config.toml
arch = "vit"
model = "segmentation model"
dataset = "Sentinel-2 satellite tiles (TerraMesh)"
train_examples = 36250
image_size = 64
crop_scale_min = 0.7
horizontal_flip = true
translate = 0.12
num_classes = 10
output_stride = 8
norm = "layernorm"
norm_position = "pre"
activation = "silu"
mlp_ratio = 4
head_dim = 64
fused_qkv = true
bias = "all"
qk_norm = false
parallel_block = false
inner_norm = false
patch_size = [8, 8]
conv_stem = false
layers = 12
width = 128
positions = "learned"
init = "torch_default"
residual_init = "zero_last"
optimizer = "soap"
beta2 = 0.95
lr = 0.0023
beta1 = 0.95
shampoo_beta = 0.95
eps = 1e-08
precondition_frequency = 50
max_precond_dim = 512
one_sided = false
adamw_lr_other_params = 0.0011
gradient_centralization = true
steps = 14500
batch_size = 128
epochs = 51.2
lr_schedule = "cosine"
final_lr_fraction = 0.1
warmup_steps = 430
weight_decay = 0.1
adamw_weight_decay_other_params = 0.05
Rows from block 5 of a small segmentation model, named by matrix and row number. Rows with one number belong to one neuron. Each number is 128 + 24 x the weight over its row's rms, rounded and kept within 0 to 255. All counts start at 0. Numbers have three digits each. After the name is the row's rms in percent of the matrix's.
Before each neuron's rows are labels from the 100 images, of 14976, where the neuron reaches its highest value: "responds to" is what is common among them. Only what is clearly more common there than usual is listed. The data: Sentinel-2 satellite tiles (TerraMesh). In brackets: how many of the 100.
# fc1: MLP up (model.blocks.5.mlp.fc1.weight, 512x128), inputs 0-127
# fc2: MLP down (model.blocks.5.mlp.fc2.weight, 128x512, transposed), outputs 0-127

responds to: main land cover: snow or ice (37); flooded vegetation (28)
fc1.150 101:148119146133125104134151086128125133097139119132068136116143158140149169081118110136086155110127127100110129124109147114133162148182166168115066089141144084127079107112130173112107125121086130116095124126138101113094119129107127121133159084141093175122106117136129127151192119149107148145093145124126130117121122166106107113101129153144090098149112137138159151128155147151110140102125
fc2.150 095:108120086107135115144138129151124156099097064126173154109133101122126126094140139133118096130145131127165136100120102100157134121099119106169187113081096125117142112146126146171162156112137140148128128097136150102163133119127145109147099096129154096106135115151120110096135129101156109087100089088068134136111090168167120141123105147139109141167124146133097084144118141157146100129135

responds to: crops (80); built area (77); main land cover: crops (63)
fc1.188 089:138154152114151099134100152142104146122139104121123075154124134126144160153126137146140130141125170117094113132127133073122145143129144125131152126124139150168089165129122105125073096164164126148138081126117123095115143120116111156169151123098148143120141140173104157178118159101158121110133117127102112104145126137111120093142158133100115142144119118123161093182179058171102096131142
fc2.188 092:106125114145102132158148131136109128137118169122122166104119124148144069124123103116117149104095135144138116134130157147116164155092123155138139168122153120109153109099098120110165159140129117136129131106183116118126114115161164114109119112115103098156149169096128124095168134107070083116102125122141114132150114159116164136092163118115158142083133165121138156124056187095116115118122

responds to: water (86); main land cover: water (73); flooded vegetation (30)
fc1.508 086:110112127109164143088085137140121114137111141108128154126138120125112179098162119144127118148140094197183159132128120120132165137141123144150119133112137119114091106127122121104142164151144088152121161079129189160094131150150094133088114123117141151141124098117120120093182155109145103133128086165150123151082154136140155122137115144133149157109138148138160145164165144082122118111137
fc2.508 082:164113142127147120146088110096108164089119098122103142168114114160105139098114168098127112134124124105103082140080172125123120135139125168100159125168143107099158163166108117148121124135112055109148119129138126127151130110119150126152137165137110159132152120112089147135122139105105144106137154160131135142134128131129110119143180116159101126202136127105085118074107136125128096140103

responds to: built area (66)
fc1.68 105:156135183112151154138147145122115177124121109119161073110088150141093110163142112145131126149146155104092095190119142141132154140107109115138111143083126134122155119138102141121147112093128116176157113140113121157158121123112114116120136155119185094143125141161149107123169124140083135129161142117122125132146085104080160103137144134122135079186101102101148131125166129126115106125146
fc2.68 113:103139123101156135086110097127118105162100130134108108138156169135132104164133115121143141150152133120142144127160129177139099113142159170100131132145141126159120146155131114089155123159171115140135150115121146131107162133136090143110080101117103136109106161095121131139123120085150133164136160170131147123119143158200168156089108133133122105115113172143097127139074124091127172171118

responds to: built area (62)
fc1.288 091:124156129130150119144143173093145089155134119115129084136155096126073109113118121133155165090149146156139119144108098128116137134148136161139152145111125087139111132117090073178092160116108149125152123141149126109101113125118128102092142094124147142117137145157124146115124117135087102153147135099163169159110104163134139092137140176142137107146107098109147109154162078136093172160159
fc2.288 107:133132119132136166121113151117144138127109157116113091121129155088130172119100117112145102150138131091087093130138126133140133120075131127124132137152113114126111103161103201114179101166178101125104118167119138144154146157141124196168127126119127127121149122107121110152117119173123143151166142167103090053119154105102112159149133130120113118134141146109090147140113130110161149134145

responds to: bare ground (90); main land cover: bare ground (73)
fc1.237 087:155137129115168107137117101092108150130100112151121101128154142117121096125142126121127105107153161157103116130139128153119158145144130134164161092105139136122176128121140108115146109100131154149144174108085133133152113170121141090126115126112112200114145123114116137133160119187072123153089108133102135122101083136125122144137146121136108078099119087139138071146106172086093158126119
fc2.237 089:100119192157106114124146150167160139117147171122108101120105148131175159099093119137164168123146128139126130139143128120159106171130159141121122163172109125129117096120158122133121122119096131154149097136131142111131129103115154173127124117142189120178137138114100131140119126127128118145162144086155169127130116117090147169136141128124141124159093145145115109166179069132102160135084

responds to: bare ground (78); main land cover: rangeland (42); main land cover: bare ground (29)
fc1.210 092:135129082098154133095109111095094157138142111106104085086106130139131053155145094144131107119138161111137113111090168165127120160131112176132147105142133127141097151123150122127152113109087131150105116105117154116154097097110101122135085067112116118126144142131141107105158129118143139113127135084139097098121092098141106152145147093115083147126109143104122128124099141104133105148185
fc2.210 106:094109152194106097143163115118136102139117151182137146117106083107147163164122145123152142134116101164119164080126153149170137121134154116140127145147094093139164144128106147089126174125145151095139103154146139134133133130135132120139082133148106134141172128133148123168136135091106129097132091162151173145143154160084108124108114160102130099130130112130131130127174125088105138088130

responds to: main land cover: trees (43)
fc1.392 103:112072157142113102129120128088112131168133121092107122098121112146180154117099109152104148168092144099107122141119129105097108127144167132141088121132112101164126153182159150128112128109126099096131212149135129150153158098091129137146154127146150108152154165167101139166097152147135110127123156130118142118143135183111122144119150147119131109117092123122157156127115094116130101104112
fc2.392 099:111130109168138157103130143196134124117103155129121134117160130161102112132126119143124111110116117109165129123162106143091108138147145120149156131088128164149119106123115116160147138138153121151135085120146083107131136142172183081157125145118104122085145107160166098085124103124107138146134122158123097145136068118157094099147087092131133153121114126119116110144149192118144171154132

responds to: snow or ice (68); main land cover: snow or ice (62)
fc1.179 110:147163101124125114125094118127113149070191139101164127123165112119098129145144119151147126098125107146109135095118172126157151134111121153096115137106157167122138138135122078102105122142121147114100116133146145114167066109106151095139136145108145191105130168121157132113138124129109156132118101165110077168093140126123122099153159149126159140170134131141134119173177124137136140141151
fc2.179 101:112131154147115132137147135137153128136124152148098115170117147136144165121144112104117131148156166096153114171115116122081141113115117086142157117180104103145149155181085111114124129135100147127112120108090106131054170113119120134097127122163124085150121095111120165136142160167133136122134141137140110111171095174142171172152109116140134141077117105139116149127106105101101103140148

responds to: bare ground (52); main land cover: water (48)
fc1.226 100:134154128132148136146141158130124154120133099086124128128098141104142123101134098130137123086139142080166155075137087140108170092114157151104102125106141138099180119167108138133168084129118143144165144124115106133167114184114135139138097166091102175127128110134135131152138101123149163145131107144168084147103118153119072129130104149151133095122151101110147128170144093154119143131133
fc2.226 105:109092128106129111142153178134129107139100122103115123142148144142107167130108086149079120086123123171164111167128132146144070086100122157115138133141134113108097135127163132155108170144080123117114102133150118126154110165146111164159143111088145136128128126118158157149136132170100128091151165080111165127058111174118125101124116142133107102122122143148153128110145098128127153131114

responds to: clouds (45); snow or ice (44)
fc1.420 115:137095061131123127130108116124130139100137120125107166092135126155119109164130141103151112091141148107112153098113141148092134114098160174142130119121103115111112135160169093121128150122142114168163106116119171107129121141066128110095131123162111101105196117173084132131129106168126136106138110115177111116130124143164113127156158152127177133150128165131171127151142121128104101114102
fc2.420 118:127116149158176139117118135126110155144144118146146085144115117123170146125143138141120173133142146137120109106139150120120122161157136109164094133113114135120158159123122153137102151163093138084173091153099113157132166152156128156125155128092149164117105110118185146111121146087095122106115115152097105120105116136157187137145099159138097093137153137179106110149113098152145082156102

responds to: trees (99); main land cover: trees (74); clouds (47)
fc1.428 090:130112138163130124128118122112135182110143106145166114168150171111133141146129096108112150110108123080124100090127123113139132111144114144169140130154127105083139169117149088147094131142157146139106143193124130155111169154149157127164191093118096132139163130147159100145126100132094143109095140113150103108148125174123137125135099146132070104175150124122132113139112099109153132146147
fc2.428 096:098109146107143132142127125121127161117129117111132099115130132097167113123132135111124124117121136130138167080126108122172107163088130152149172126092174143101096125088122149129089150109155119140131135124158131126145116131091097116136094197106112177157138106149119168120130171140169114126135142080144166183172102152112109146113144153141093113147101135108113153163094117140131106161102

responds to: crops (75); built area (68); main land cover: crops (62)
fc1.72 113:151140190110152130128118107109131118147102098157125100106123114115154137125155110113127123114175096193149137142122103096154141109126063131078153096084075147123141120123142111133060139132151148106173144108112161136103113142142083129122126122100098133163126152127148089097090116101140132111130137119132097161136164142164104150158130140154114156150143100134111097117127142150122127117139
fc2.72 102:125139123156131151140153119088072114095153159154151136163110121147138138147130163151152155117148183086117077120142112109099112147160111116111117143121146153152170099103124141104110130128114123109140136142176094128098154154106147127131147104138102108093115154097177150127139163151132144177102134134156164134179097151100128140096137149153136117121146077156121160128085122127100108112121

responds to: main land cover: water (34)
fc1.76 088:145158127137097115161111153137113133145152104144136141132105141197098140105147107097130107152099194127104124107152108140144170134118144173156131153116117058092122127150137145103148129112150124118161140110139106129127091144106104128116147075134131149163096117131103134091156147114130090130115145133134138103129085140112179122152141151104102101168176079126106147165135117119141143137147
fc2.76 095:105112112106151161113126099136134157130104094070096099131145138065083125131101144110162129117119119140103105145110159149124129123130115110100151133130124179173125129138116101176121128112109080137080154139109134117105101105152131120150145156113125070109149159136117116122093101133109119116120122114122123135117143137137089092173167139094131162073101156116131123090102108131125165098159

responds to: main land cover: trees (50); clouds (35); main land cover: water (30)
fc1.285 092:159090156114113066102116170095122121099117135156129174074109149153175172127150146130122133170126128134097115101124114144133148180145130115097163132126104097147122151164141128140112164111144158158117128162108112159175099111086116125109148118152126103134135144164180122112177149100135152102130139156128156127150151145119122109117168165118110129158174125127127134105134132121152132111112
fc2.285 096:118121141131111138107108070121129148081109148065120101147149119144101098130114095180124094141146122127153132122143134105091105106125098154131136120162182113126109127115130107156145133148161102126115120122135088145066171147138174157149151101092083133110125128140091136147097121131079150101073172116110095120130140100109099124150102104139120142145131134134121124151145156144087143127128

responds to: crops (73); main land cover: crops (60)
fc1.7 112:146165097151149118129145102094211092108151117120120086132130128112129175129098115170121146071085124107132152147110114134128137091129150152114150100125148134134116110129156089155093118111110086152101149127125169135109180162126125144088098154143166123142117134148129137126155140091109165119098141151117109186108159153131096102150103135120125131117099109148147107120143110140152128106133
fc2.7 108:141134141152150108152091157111111156118116165116101156120112109110141124081141107145142155154121115144116133102112115121111148180160142134141132146133128113122119130151085149063184167141098082161152129157161105144113145120172166075152163130118147175109151131137141133173110118110126133157154195092137145114093125108147130147135117120167151125126140117087146118113120112109132099131124

responds to: built area (75); crops (66)
fc1.323 096:143151111152143123119106133105130135098109111140142154124115131133102133136127121068141130121125069101070128161121120110121143144169111200097147158148097149103126136094128113149110142101116146118165127123127180134137104115143094091099154174116132148091128130141152124070104116124097112130150093164095139136108127121118110096121143137106134106121126115134092097162124155074096100135170
fc2.323 092:111099168102112139129120134132123135120121180117106120149137173085125101119121127150111132137126158123179104112118142120139086101102126060157094105101163106160109124136114114104151099145131094149085115099129087130135141119126124154127121068128096087144101131139122118154162130132161114132140162107170124124137101143138148168091129143116117137150133121125188175130126075162151139108110

responds to: main land cover: water (41)
fc1.235 106:115132151130097108105105152171152154128148144134065154081132150106079064112109097091158115155103116141123140157135103122100139115110144146118144113130127107164136120108136135121144118113115055155147148100154173129132113145180104147105133156103140145134100157167148116102150126094158119152118140115123154115102123148119131093103129100162102143114099118128130121120166077085119125123130
fc2.235 106:142108128175145160109162165126131096157147117083174143153106096158135158153110105134130118132100117101137139108174171127087120113139156118130145103153140127114131131124104104107116122158094108155161119125169106102152144137142078143117132107154115129110101084114100139144112087149093106131105149140153155129110120084142161157149129137095158128122160106166117172119107101158144108132184

responds to: main land cover: trees (49); main land cover: water (31)
fc1.8 101:135151123155109148114151146111153139113110135147131140104155154094159159105131174106138150139112153140122127148094148147140121159160093128151152126106116110094147124119110104132109143145137131175088181154141102134144088109137144165157069134099114135110129125145193149158120139108090111165123077116105136096128118177167164138138109100156102135138088134113086115160155115097135125126150
fc2.8 114:157111145085154095115145143163161101136200141125097145156143097133134116118161140134139121140137129110104149105124121132131168146150182126111154118185113135116109113123182144137125101125147156133128113102123102148151119096109134111140178124148094116172132127123157146149134128093145124109129104119131135141150129136140120102099161114103117137051173099129094117117145191162116162141128

responds to: crops (73); built area (65); main land cover: crops (48)
fc1.221 128:133105166101116149143133167170127106125118087143132100124111101143160117115129140144125109135107123078143132172115082140091107125135112137108156144140126113137154138110133111141150145148144112105154133129169133110146099100137134115092146093086145182114124150112100122092115121124130150141109146124113099131126125156158199132132084088148169091150151109126132098129145108102055118186143
fc2.221 110:097086139154132122158104151135145151108102112144162140138117172124114146143122065083152128144155095134104162107154138119107152081116156129134110092122133095160131127125147116123145073090128161126144117125095132165147140125079094112179123149138123115115118173130139110147110079111135110069126122126094141134102140120112118121137146124104135121098139154127158125187116139189147133122103

responds to: crops (68); main land cover: crops (58); main land cover: water (28)
fc1.325 114:182160108146120150134103101186164136154087114097106124156114125111132121147079105151125158100148126142120159152113145133169121130119126123129164128129129089121124163089183162115121077143103139164110110117127155126125131134133119117127083149091101113154138111091126155133142113119098123122127104126131110163123118148110179138098110163189135112144133086172117137085118164103141141139119
fc2.325 103:113131105103132080140147128124111113099075149147113125149089157112134119145148148149111114102120137106146130100111067133092116094156107092134157119135089156166142089146099088155141110067165100103102103161162135112137130134127159121080136114150132160092140081126117124109095161121134143173126136136131140122102120105127099177166143126092117136118119145108117143133144117115175139136111

responds to: main land cover: crops (49)
fc1.124 122:138128089147138153142071083158074147171112123129164150137087155136157122113138113103090126135129116176129139158137152141133138129132108111102119125144145105076128115116147119118132059129103133110139124132132111117073125144185111132178133142137134127148127140121148111105143122097093145133139088106067115136140106174137126170157152127124110173125122118124078086113111122161125132128123
fc2.124 103:126135115184134147150124112101119124144140125094114143141108112137111144166081142150165132136091144128135122151097134114080134168157106152110119109074141124138133094132174169158091174131150120123141134128144141139137141162125193131150115085132115115098112141145136150123085143102143159163119142118175138150141119123135133157147116105121115165137170117138123137068184124089122131170137

responds to: water (97); main land cover: water (91)
fc1.22 104:106146126102138115107104197108140148133115096103163159125084109125110138114128107179153094126124143185114107153152131132118132116111119147098110130128097136147148134134084126141154100076126071180163143072125131156164116129113147157090136149115122153127136126179156101133125107119107129115174130129178127131125112091110149147115112135160160149127148140154102126140159091117137115139123
fc2.22 103:139115088119122098125114111129110160153149128121155164096115106136141160122154150129139141104124105137176122139138143126114098119089157141103178119112078121133144153129117130129144129129069058133105124082130101135125133162098115155185179157100156160130147107120143147153094114129133149128121134143108145156153113134100167125120144142142112159116104161098113092094155135145185173139128

responds to: main land cover: snow or ice (35)
fc1.474 112:169135129083142134142139134111126141132114145158130154135111135122089145123152144169142157097090088135126130143117111137136139162093166143136195118090096122131153137120121156120170089119178106113154145133128089142161147125134135145132166151122140135127123162174144123124133122126148134128158136169122094167149125174107114116068079132108153102131089135123126089120073144110099120130088
fc2.474 112:124123157144116099131111138125098140070145107134156160147142132104123073110093157136136068119112127125156126122148175127093122111150133107182124116142122142105150128153122125143135125116136120159148092134106150105116120143097173138099117113148143101107148124101123112161079147125147157092107130096160133122099171154100112091128159146143108189150149130150132161124174147177144165108122

responds to: main land cover: water (44); clouds (38)
fc1.364 106:106160148108140146151147158159089088121120147124170119107125140085130140098153107077148130133155099145125135122098160123138185130142123107136097170115170157101114108099129122163111142107084105138152115075136111122143123124129131130141093110093095151116138129154140120093168149115108179168139113144121158135139124136173142147139148118155118168102127093104142142117109130064107135160150
fc2.364 101:139120141151109106104155094104140155104118083106125175104110133133137161197091119145127133099075139120128118136169114144108134099089118123143156091175135121141128127153147141116161108133157121151094156154121118172182129159108152141130124130110159146183122107091142136140134112182150128119109153086116117146087173161100137106125129106148128116148134159133115146155146113150111119099128

responds to: main land cover: snow or ice (37)
fc1.470 115:103113120132143145152124134122116158121142148108124123125108135116145122120118098122085101135110112094160110143156153114082098112124093112146141113163139108156123150139120102135115099114148130082119127125143118131157078083111099117177178098143158153134108089157085103098162069164115102150067145107132147099119141123176104123159112151100132105114086149099155122171136145146122109131119
fc2.470 113:103144122123120099120132192156102130155128125130147142137125133182085164106118128123166104137112091148079129117108116091138151145110137106109105137132107153126150141118146110125119126117137151153126105065161137125117134147144152106115111132087099107111105157089087121068137132146124111122146104171148124150185092120084137152101108151141144117126140152123110114146121078144185142140168

responds to: main land cover: snow or ice (36)
fc1.93 080:129070135127103117110144123093165108161129146109064174103097139104178153127136122144112139122119106113154139136083134125112101106100084093128102165115097103148090123114137115162141132126136143141107129124121137136115104116115142124144116106084187130117144113115136128139115134108117139087179161103115092095135129102122144127158116106128123111089095127086147102075100168109094108118096
fc2.93 072:119152111130097122149124130138089136129121075174162079144177124128110135088103135098120133122146154122096113130148080109122126144160164118121130113134075143140136118128060136123122127119099125128124091114066144153136109144076090119115121119118098098169091092161096109124149120123102127168145146155137133125140109138099072121100122116100106146165138125152116118143125086143118140152136

responds to: trees (89); main land cover: trees (54)
fc1.345 100:117133133094118123134125169143137104155090126127115125148139159140139086136115111120107137161175100075109134105110147109152130140087123080161140122108079090163109154133136131166108113106160104129128161127130135121112138163132132132121053094134110146151165133152119137155150120121115117116118114119122162102176108106117140130110095127151047104128160107118111105114138076093143117130102
fc2.345 100:076127105165143144102157124119153147113142155136125083097134115119108143108136162130109060139126157172125132131117137127146107153155105147118142132166133171114142109155131131120105141097096093163140106135108108112086134134107109139163148129124185130144110099107146143125109109133134127121130059121173092160093142148194119090106142133139112143100132120112115158177120154121144129128167

responds to: built area (66); clouds (42)
fc1.332 126:122179120144086124148125140085100163099090076099128092124128137107131158123124124128147103119187088117135116107158113124115145115137149142106151129130153124113124185111115076121163111135154113150149120155163105141130095111115092111112108079101127085119124132126147118086109129124151111108104139119087128108100145151122163101142106114113145164152113089140118148118144166142057144126125
fc2.332 121:114130146111102189105166099137133101127134154128145208121134175162093136133142140095125160100108148136141111155113111093132131125143117125115127126127136126100124132105104114160104138142112149126088161125060189124131138123091099164144134161149140127137145125169127141148142101085104121175179131084141148142152108098147109153147133125140148135106101113133135123144093117092139100147139

responds to: main land cover: water (32)
fc1.219 108:102105118151117118097117094103113142143094104128110129121083125124145147132108170115083098092129168172139099107109134114142176126092125174131130125162149135123102088119152089114149123085129123117143130103126171122142123133099125147114154164128138130116126107109130133107141164076088126117147139120093108125182110127142043093171115134153114128112109131104167115151088150130129137128141
fc2.219 118:121137152102135131112109169154118098101135120128123148133139103174142156117119155122100140148140144094127158154130152105138138119101135130134156119113105147175188123167111143118133171120180155119158115165093114158136142125159102109098087136093121119099115153106152144151141112149154116117128134147142122170055162096139110132128100137099123191123133111132147124127147134065109083134124

responds to: crops (73); built area (68); main land cover: crops (49)
fc1.430 098:116129157134142146146122139138114150133167112154129157108139145132081122149118098088091084100082133154146165098106126113143143130144151130141160119085167116115096132147149096129101105104102103129169149127127152112130116128156151086135132125142125126115143092128093120138094118096097091173132123135069166096105144131139174119183166161125119131112144123179146122158153127118103119104086
fc2.430 087:090126134145106119129134142133129153165095135111179089179112117143092117127141108121141140122161123154117098167170126158119119135115130148123092154184132145141090099117136177144140170142159102184132124129143118090102104135109113160144184151129148145155138116129160113136135149114153161099107161087122143146106127144115114140095090111127152140124160165101125130075095161123127151149130

responds to: main land cover: water (52)
fc1.82 110:166137145106118156172102135139076093144093129113125101129120135148148123163117104103154129055153124138117131130153109129101144199102119133137112145091115111141149121137108148119151108134175079096159144104097153185124149092133162149163131150129135107130151132146122121153149184180133151136105157130174125137114139107138106117130125137151138137125137127119096153115114123075098122126127
fc2.82 108:136133142130182112111151129107185162134151096129134163129135133079176135108135161119137090143140157147123099101092110129130127120120107129113184163183130113140138111139151162134143126117077129164116127152184080106129091128154123132118121118113085145139127116149157133082141140105095088108167106135140126131103143135141143172131133115154145114147150110117097140153077124170129100132118

responds to: crops (81); built area (75); main land cover: crops (55)
fc1.30 113:142131105132180152121088118130126151152175073121175190099126132115132157132136108161092138119122108153144100132115160097159110114170064143116165103131145084139145139138097136149105111106061125119124173147109122106107152150128105115167128103130144131153113142111132156120130118142146166177149104140139146099138123150143146140103141124118119120150115103137128105145100188145123129127111
fc2.30 097:142130154152137143145115124126141146104128139152076087161118112123138157119137129119103134108111141073135116120112108160117145114136155120138108100145127150133146168122150097095153133119173134119131099089176104131175122119124179110040158162125095104121139151114118133132150153086114106135143139141153142159145147158156166097133113160134094118122113149113178130135124077097130160104145

responds to: snow or ice (44); main land cover: snow or ice (41)
fc1.404 109:119146114097137153124120144102123110105122115123158111109115096115166134164110133132102119150161094172155111162129105108144158135139088150095144111149078170095151142147115157131129131095118143159154133152104130115158095128143094159133092153086177126183130124144110184137141086076119121103105128107112152112144159141140166097156120143156130142130141121129128146135120174126171138165149
fc2.404 111:118143103161123076157125123111142133163117141130128137116105182136146154105142105115148099106158126120107121108106146094115098133113140193173118144114122090114140145125151174106122153159151089155126140128133116178148170146100171128129168113143144164150158148104139152109115152134119102114136130145125095090123136148095089126096097172082107172143134129136156116119168143116112087129115

responds to: main land cover: water (41); main land cover: bare ground (28)
fc1.498 105:173111166169141131122122137165171131102116144080079122174123150157111114109124112151132113130191186139099183148135097111126119102140126145102121143161152172172140117122137141162081144128098128131133098143153120131113117119104159109131110123144139106136085180142141120110134145160097103153108104109103101126152126130139137104088123131111155159100132125115138141089101107129111160106138
fc2.498 093:098132153137131112109128126141113105155112145137144106166087086074165182199142144136148129140117100121118140132129107154133133131107146125154180101122137103108139111119142094105159099113127144134097164130153134146135116142110130119121110121125131105102180118113131093176136145108164103158097114134095137134098116085155127184119128144096149118147120168170124105130130132155124111174074

responds to: clouds (55)
fc1.131 095:138100101147088129168142152180157189097127107054144124122186147135132090153144104125154140128147096120142141107149121140122092123117147133140157117146085126135143160120101090126154117134147131137116108139157134147113135102122090114156159104154146115158122115140137136130171145140130119150131141188137122144149129106155137102114128096132155154140142158133105164148144138098049153139131
fc2.131 083:092135149118117136134117126088084071115163151139133157122096108104123161118151097127135151167186137136126101144080157088153143131132124091124103119152121153131112117087129181146130097146099104098133132122131145155136115131118102164166119133095097149111113123162132081108096123083118121129137136127109135104135129113091110127133150106108092116119131054121156104136082132142163101145141

responds to: main land cover: trees (45)
fc1.264 105:143100165129144133101151112151136126114084133119107131118141136149147114135078167085195125113159119123146109106137117168130114146130128128141147153106173147112107056143158131127135113132118119152120121173100151140162150153153151108106120100107122169083144124141066117129156151133095124128112141123113122135158094141156146074116108165126133089106177130130138144126130108075120149151123
fc2.264 094:152184131128130116147117128107118143144148109141111088159133131071134156128155120134092116133122158114113152172130119097134139135116149195150140109136067112166105148108123105139112159155154148137092142079146103125094102142121132169121138134118122123175124117148156147130114092129200117132125102139094114113070145102104096150155119118141146129157118125098134111143106130160123082150131

responds to: built area (77); crops (71); main land cover: built area (27)
fc1.167 124:121099115084117129112131088138122121150122156121133122163099128132157188103131085061104119142109164150090162135132140135166124168127076135129121156157121164136096128134123166098148102136113099121112135101092114104146142155123133134131121126105120140131144114124120112112169148116143157151143139088144164154098109150108128150105136178118154164119115174150102086171094141173146130127110
fc2.167 104:119152117151111135157144151133155120143156122119161187149132142123127138130130145118152136131196095136152105101108109143106161139109149105131126066139139130096105132081102095156096161158128158150154121158143187096107135123099109162147125108121131145105091096191139122121128125126121136113101117159112112159105164130110146113107139104150132123154095088118149130090113134091116082147146

responds to: main land cover: snow or ice (33)
fc1.73 104:167142118133143158150101150121136135124090176140123122104159111128065166140132141133133147133137137142141112116101146120086116138143135108095104139100108128101083163118133068136157142067126150139147107113125163079136140162171117149129163097134119097159099158112149109151157165152122129124122118138121117134141106137118144126094066157108146125107088135133144089133147169084099144112144
fc2.73 102:129145153128152109106072113143095123112134107127114125136092136166142096074164157101126113117085154144151114119137131108138139123124104159154141141117155134172146111142159189108115126131144170085128152132117075155141100100112131105123138150132138168123090138115119187136126112171114135110095102095164143105168169152123126132118163102146113137148113073129120148126131093147143124164131

responds to: built area (79); crops (77); main land cover: crops (51)
fc1.201 093:134155114123132157115142140119090156102087091148132132163160143119142150111103167171113178158185119136114114140146115122145133124140119137091181123161113122140101119150122146114146107150147157136106116152086141088153083143130144110099143109121112108133135129131105120122142122109138121139082175109115088143141078161158119146098143176126171148107141173116144147114070096114122107149144
fc2.201 087:134109101118111115155134091124152115163170151088136158116113137140132127170146150117153130108087135104168140123119102099107135115109131148143153105082171095095137163126148120118102146150112099137124145100169188124141145139059125153121147131160150143118116104143141125159094134149144132118138133137137138076118167085133147099131114114126112092081082126155101125160135127142080091128107

responds to: main land cover: snow or ice (35)
fc1.23 077:095125163151127121126138137132151115126137110127150148126089131159136174110167116163125123125104143113160130121110136145121139129126128144086155081128067086127119140151139146172134134151173096132164116109125142175114123144079152076131088178124085117133125123153144116124131126081108118127127182140125116126118131089131159117071102085125109096141150099130078165105118146143116149131120
fc2.23 079:144139162091145146127132100138157127175142135110127110137119097169187142157132146088151131083121139129131108145118133107113144107126111125147121146148127154140145163126127093111135104072056162131065129158099117099153125145158107144160147112145121111092128119108116143138125117144095123141142114089138091122142121150109084098164149167102118126174115129089151129135092124126174118099113

responds to: bare ground (50)
fc1.304 086:115177152129133089167124128147126174123109156135130135128109121138124160137135099133116133114122120137112105123111141125125141104108150120105105131136140108104077086128102116129102108130140098134148136130133152127153111172094080142155139086151117111143137169161135053089132132105063112134138128141115192110115180103123113110113138160124078090133138149134112114149120090131097140182114
fc2.304 099:106145141111123113120089142073149103121127102098132111111146077129082117139106083143144132112147127084144144100109147127114135110102101130130131135136091115146176113109132149150167161116118151150123160128130124123117157085149117152128087101145112097089135106143101137129169113171172170130136076140121124115135077138127103181117151081132173167118105129111117144125141175135135122103140

responds to: trees (88); main land cover: trees (50); clouds (39)
fc1.434 111:132164128124188132124129137129089132095112094130086159161118116149127126125123131123126136119133168126131105099100125157158134089151107154148132123149124110123138131193192093130162136137112122119127164113122155103145137117142139108124151134084181129136165109159112099137169111101101154070111144106162162124115096179127106146100128148134139120125106097129096143137117081168113142125165
fc2.434 126:138129090138136135132122137107134083125117120139159084133150138073159130123110108131124147123136141117117101140137157082148125161087154100088111119097141120118158094143110089147154135140126159087108149189104156151097107140139135136127142109122104141172116138105160156147153109160129084141146157098130123124119099090101159157116142098102143159160152167094158123144122169077134132143163

responds to: main land cover: crops (52)
fc1.155 092:102122147149119109130124124173085132099160168134099114096144125148120132100120133143136133120120106160104113112124096115108112188125167122128113110085083138112084135133112121107115133106114153123159163117153158160141114110164124137102117125117159123152110131109086105124140093095144171129131152134088098168135143118150149134175110185120138167131083093169176128148138133153152127166106
fc2.155 083:111120151103120170115101110093124176132118136137117147136131119149161165150158158163157167140094138112146115148143125126103110105162144126149105139137114113164148082129187156128100126181120124118120124135152110102152094109143110150088119114124113111114098119136146125077127108138139121128128111117103176135087104159081065091179113135144124105089105148153115087130124104152137155123125

responds to: snow or ice (90); main land cover: snow or ice (66); flooded vegetation (29)
fc1.329 097:099127146128102147119153087122112151089173125087124157137127127105126117098147088114164113160150121115139108063163131141136111120088148141158094122143153152101106117116112160112142128140139130102142127121149112104093118184093151141132135142159101161111131180143140169144126118110095106135098149152135134101151128159139120130113171207109130097139154135111105119167089151111130128124154
fc2.329 092:081108085157139120128117167135106112139110117175155121111116132159102135117114138116123159110147121128176156153140086104110111089141136113123147141124119128160128134156140122157137147116126121184106115125131135174096121088113101143121111107092158108121162085102101109152169172154101143152164128165147125127175138106124126159136110082123083143127100099145123157125147111113082182110129